Weights of a small encoder-decoder audio transcriber: decoder norm layernorm, soap at rate 0.0016.
Rows from block 4 of the audio encoder of a small encoder-decoder audio transcriber, named by matrix and row number. Rows with one number belong to one channel. Each number is 128 + 24 x the weight over its row's rms, rounded and kept within 0 to 255. All counts start at 0. Numbers have three digits each.
After each channel's rows are labels from the 100 clips, of 14976, where the channel reaches its highest value: "top examples" is what is common among them. Only what is clearly more common there than usual is listed. The data: short read English sentences (LibriTTS-R). In brackets: how many of the 100.
# convs0: first width-7 conv (encoder.blocks.4.convs.0.weight, 96x96x7, each kernel summed), inputs 0-47
# convs1: second width-7 conv (encoder.blocks.4.convs.1.weight, 96x96x7, transposed, each kernel summed), outputs 0-47

convs0.32:130131120149145111142125076164142106127105135106119135159056103129133133127141119120144142134124096118162122129188098134086122124065094086129139
convs1.32:139125151173111120102126091051159130150101084112110137120142068135114135096121126118179146115117132097137152155128102098127154099119121066145145
top examples: voice: female (84)

convs0.19:082110108085090127122139135128100130086130134079170156113137157096093132127122085137160142097111087121144097126107153133119099140137134102119142
convs1.19:135098113122112138106136082120135138116104126119099151137114093160142135157117107129145118072119110136115128137091163155109096143149135113106121
top examples: voice: female (82)

convs0.87:157163136105140113090153130105128114124128142117102161160134109141116119151156119143130110197066070116112132126113129085087124124120143098099114
convs1.87:157162109133147161141111073094132074101116143105112107078138106104145157148134178109119115095120097133103122145136086135114125186118139107119145
top examples: voice: female (84); the word "it" (30)

convs0.82:110118129109117172059135143104144132111107092140100131055147127095172130118096140095184153127116140126158135129151105109114170167159158110162161
convs1.82:115125081082119141117143160131107086150167161138108151112130103144140092129139103122138135083099128129126174098133106119191112116103141112172108
top examples: voice: female (83)

convs0.46:093104103124111116159205148119130115121137168105160119147111128145081107122097159139128145118090086160093101105122125124111146112121116124142133
convs1.46:091166124126152134111131128129076093126123107128075115099145167157171143106129088171139126114146108130154129095163129151103129104148122140126103
top examples: voice: female (84)

convs0.90:155116066142155152088156110107105133135133154111140118082104113148096133088173142140152133129101122127089075121136163090145134128128170092137153
convs1.90:128130103106150121119138071141118121154126143143113101138127116173129155134099092142134118112131136087088126129154139137166116123130168147096094
top examples: the word "a" (30)

convs0.91:091141108129127100107151097188123125128092160152135104104080144125143106038150134120115130110123144139132150101114144143133114087109127109100128
convs1.91:110146093179139119133161122155159143123158144163130165139083091141125107063158115175140135150160118093150101127159110136163131135112113118129103
top examples: the word "what" (29)

convs0.12:118118110110114121124116109133134150134088148120082128182104088152121130135173102104153087121128151084126127127118090097169095135128120122135092
convs1.12:170148133145190170099122133135122141141103128135096114104157140125110100111111129117124137144131181102111115100101116137087136107137113082179101
top examples: the word "was" (71)

convs0.48:147127122121137105096140096143106114116146166142120114176157124113142108161096163096145133145138135099124120084109126127128109133131135113085113
convs1.48:157081135113136110173150145148146134112111137147154151166116131157134091091174128139111107112131114101156126106137105070122118100128150150129137
top examples: the word "what" (40); the word "but" (34)

convs0.33:126128107099137153095113134120083096146133130141073083154108155145073166135177164126131079110137143111134119105144140135136097136118115150149133
convs1.33:141156116139127100095124118108124136082137148143110081102131105170152084133103083092146119123086148098099111122111159064109124169107121108113096
top examples: the word "i" (39)

convs0.64:106118141117127119122127067130140113122129119117095138118124133135149117149137115146136110109103109158167108106122144118119129109092105110118098
convs1.64:113114122106125137149147153175142105118102164136141132180116121107131084094141100094077152166142134136121159071128132165147148082090083137142106
top examples: the word "of" (26)

convs0.8:137123120172122133122111123133167105116135113164085091159138100119098131156101141070163110118132078081157135148129144081118106151091089126139131
convs1.8:148147122063114109140101140143115120105105119137142128127110121141122101151107082122132100126157101129116104169117130104149111120128105105182155
top examples: the word "and" (27)

convs0.54:115142113126111113086116119157121103090164134121129104107124135091135138092163138155086130138152158118108111111130149071128119122091110117132138
convs1.54:109113080107141096080159117129160118151130080135161148128121144125136113108118131133108131121112158139094111154159138094143125098126086059108155
top examples: voice: female (83)

convs0.67:134145093150117142130147084136126178066099170115121153122109112130152139098107112152118096141111153099152141094122142123147133103143126118136128
convs1.67:114141150144085145123130057146150117081120103155122127074129109133094120120131124122086122113133123124105076159147107104121125099127131102108136
top examples: the word "to" (35)

convs0.50:078137095094126110103115105098110124116107109115092153136132114144109146158086138129145110097157118138091134078121117156128147167107095117151156
convs1.50:161132153114137133114138151133124131151157163121118138135093126102156117122141085113148132152124115116169156098106100112118209122092122117163146
top examples: the word "the" (50)

convs0.42:082137101116137137104188111139127110169125153150099129141164159108130093099123103141089122088109074101137134159138117135105165102152123087137122
convs1.42:144113202132096127122133117142139105098074131105120135090154109112118152140115107115087135134078083101152142166138146138100172163104124147129101
top examples: voice: female (83)

convs0.84:133119080084117104147132103142135152116094097136138123132139169130125120106143116168168142140110110170137103183125094142140130129136133109130095
convs1.84:117138164111135126153119100141102143110121090066123139066106100143145144123102131135144142114120097122137123096158146116101147120115140175156119
top examples: voice: female (83)