python train.py --dataset="short read English sentences (LibriTTS-R)" --decoder_head_dim=48 --decoder_inner_norm=false
Rows from block 5 of the audio encoder of a small encoder-decoder audio transcriber, named by matrix and row number. Rows with one number belong to one channel. Each number is 200 + 40 x the weight over its row's rms, rounded and kept within 0 to 999. All counts start at 0.
After each channel's rows are labels from the 100 clips, of 14976, where the channel reaches its highest value: "loudest" is the band of the loudest frequency at the time of the peak; "responds to" is what is common among them. Only what is clearly more common there than usual is listed. The data: short read English sentences (LibriTTS-R). In brackets: how many of the 100.
# convs0: first width-7 conv (encoder.blocks.5.convs.0.weight, 96x96x7, each kernel summed), inputs 0-95
# convs1: second width-7 conv (encoder.blocks.5.convs.1.weight, 96x96x7, transposed, each kernel summed), outputs 0-95

convs0.66,103,231,276,239,180,190,138,147,185,194,176,242,235,178,154,173,235,189,121,203,224,221,248,213,282,308,204,275,225,229,208,223,154,230,243,226,199,216,188,173,202,190,143,208,176,175,212,122,119,230,162,178,142,176,198,225,222,137,231,186,221,209,185,254,177,186,171,173,236,201,174,151,186,187,184,188,229,142,163,264,204,222,156,284,139,211,237,143,249,202,193,184,236,191,229,137
convs1.66,165,168,223,214,209,153,163,142,179,200,174,209,137,241,228,247,271,159,206,136,197,152,130,193,173,155,194,193,171,91,221,205,267,278,240,187,191,196,244,209,181,198,154,205,184,177,182,230,192,193,260,187,163,188,142,129,204,144,164,136,271,218,145,167,207,201,225,231,159,227,201,147,144,222,200,216,227,187,207,144,163,235,212,190,144,170,214,153,178,216,205,108,196,282,106,191
loudest: 4000 to 8000 Hz (29)
responds to: voice: female (86)

convs0.11,106,215,244,221,203,184,168,214,126,207,174,147,153,124,223,205,178,213,172,158,164,85,187,213,209,210,143,283,171,170,223,167,227,212,162,169,248,180,273,144,152,226,262,168,185,194,195,202,207,162,227,135,223,198,223,244,186,164,187,322,221,214,184,133,270,176,254,180,209,189,230,210,181,249,237,225,219,195,194,199,161,168,165,201,241,182,223,151,253,181,142,270,219,181,163,196
convs1.11,191,203,231,262,95,258,161,172,118,200,192,173,198,217,134,112,221,215,185,122,192,205,147,217,178,202,196,138,244,184,168,141,192,184,277,188,175,260,109,211,194,240,198,205,271,159,240,174,163,237,269,252,169,158,184,216,162,249,225,178,183,170,159,195,186,150,152,212,231,256,190,161,237,225,213,217,238,237,218,165,260,268,248,178,213,228,206,161,201,176,252,210,224,134,220,211
loudest: 500 to 1000 Hz (35)
responds to: the word "not" (26)

convs0.62,261,176,211,243,163,216,237,178,197,162,280,164,153,214,195,156,180,282,205,145,146,193,215,188,282,114,167,148,169,183,145,217,277,156,246,201,224,193,165,223,210,157,197,207,223,183,209,133,219,214,191,190,132,178,215,145,187,160,185,203,206,193,120,290,198,266,172,179,190,184,247,188,206,171,191,190,211,203,275,220,234,160,170,184,240,196,196,97,223,223,243,166,199,191,314,183
convs1.62,217,251,118,193,111,177,240,184,178,254,164,177,138,180,128,213,187,232,206,207,204,208,164,222,198,126,226,267,146,208,205,135,151,261,236,171,227,144,246,144,179,126,240,180,218,185,168,133,137,198,200,211,154,196,212,153,229,194,226,254,237,269,213,260,194,145,206,156,201,139,217,224,144,170,152,182,146,133,141,205,154,197,132,215,221,217,190,235,191,180,178,198,272,211,187,176
loudest: 2000 to 4000 Hz (27)
responds to: the word "can" (27)

convs0.40,144,239,177,255,205,243,161,144,115,238,265,267,211,167,196,150,224,209,222,195,126,197,220,264,229,181,255,231,242,172,140,192,210,196,227,227,194,195,189,172,205,146,82,124,229,255,169,136,182,198,203,137,152,173,175,249,280,140,179,227,158,161,153,183,232,194,203,166,208,193,197,151,218,259,187,193,281,248,172,180,204,280,206,176,251,177,208,214,197,194,167,151,205,225,208,197
convs1.40,167,232,110,148,202,158,228,184,204,242,194,227,254,222,185,195,189,225,189,168,116,151,148,261,127,152,220,257,212,119,218,171,232,162,172,157,180,221,158,137,173,174,237,162,147,202,183,191,170,246,190,166,199,111,261,121,270,204,217,282,218,205,145,229,195,125,206,184,162,148,178,111,218,193,243,193,181,197,230,186,203,253,151,210,156,227,205,185,239,201,197,232,141,203,194,170
loudest: 250 to 500 Hz (44)
responds to: voice: female (85)

convs0.55,208,256,181,121,186,302,185,210,188,160,226,246,264,187,210,273,155,133,228,230,158,121,172,181,173,319,146,182,223,239,188,210,186,245,163,130,199,172,184,214,128,119,182,218,124,222,171,231,226,196,232,207,195,219,179,202,168,210,251,150,205,220,162,216,185,206,231,209,191,202,255,179,161,182,206,136,199,177,214,199,182,155,254,148,175,217,150,179,277,206,179,277,211,253,168,205
convs1.55,211,190,173,135,287,193,273,177,214,174,210,172,129,216,263,189,191,260,178,223,271,247,224,210,209,158,183,211,241,178,145,245,237,152,189,147,180,116,161,150,188,240,225,252,213,196,150,252,267,121,301,187,198,190,231,273,218,176,223,200,189,208,264,195,241,254,234,189,244,190,182,191,206,217,133,159,162,177,192,171,124,178,270,237,193,168,220,238,151,152,191,209,200,215,235,173
loudest: 250 to 500 Hz (35)
responds to: the word "know" (26)

convs0.24,160,254,191,226,173,256,206,179,228,215,242,234,186,245,208,233,178,181,156,184,183,183,169,268,220,346,152,186,166,231,155,205,240,244,181,200,224,173,165,193,141,212,172,149,246,222,163,215,224,160,148,185,181,202,173,232,198,207,173,275,230,121,210,243,285,236,167,233,157,153,206,172,220,226,178,220,189,179,179,162,161,231,242,192,120,220,148,238,233,190,157,246,168,299,118,232
convs1.24,159,126,192,180,235,186,233,231,243,228,190,237,211,193,238,163,260,183,234,217,118,215,187,140,214,163,173,203,242,160,224,118,221,219,193,172,176,214,142,155,253,282,115,202,244,236,226,184,193,179,167,245,226,187,246,181,201,255,279,210,298,231,241,209,152,207,234,237,198,185,191,208,142,181,190,230,241,246,242,213,296,222,213,193,132,212,259,151,189,203,209,211,258,170,288,180
loudest: 250 to 500 Hz (52)
responds to: voice: female (82)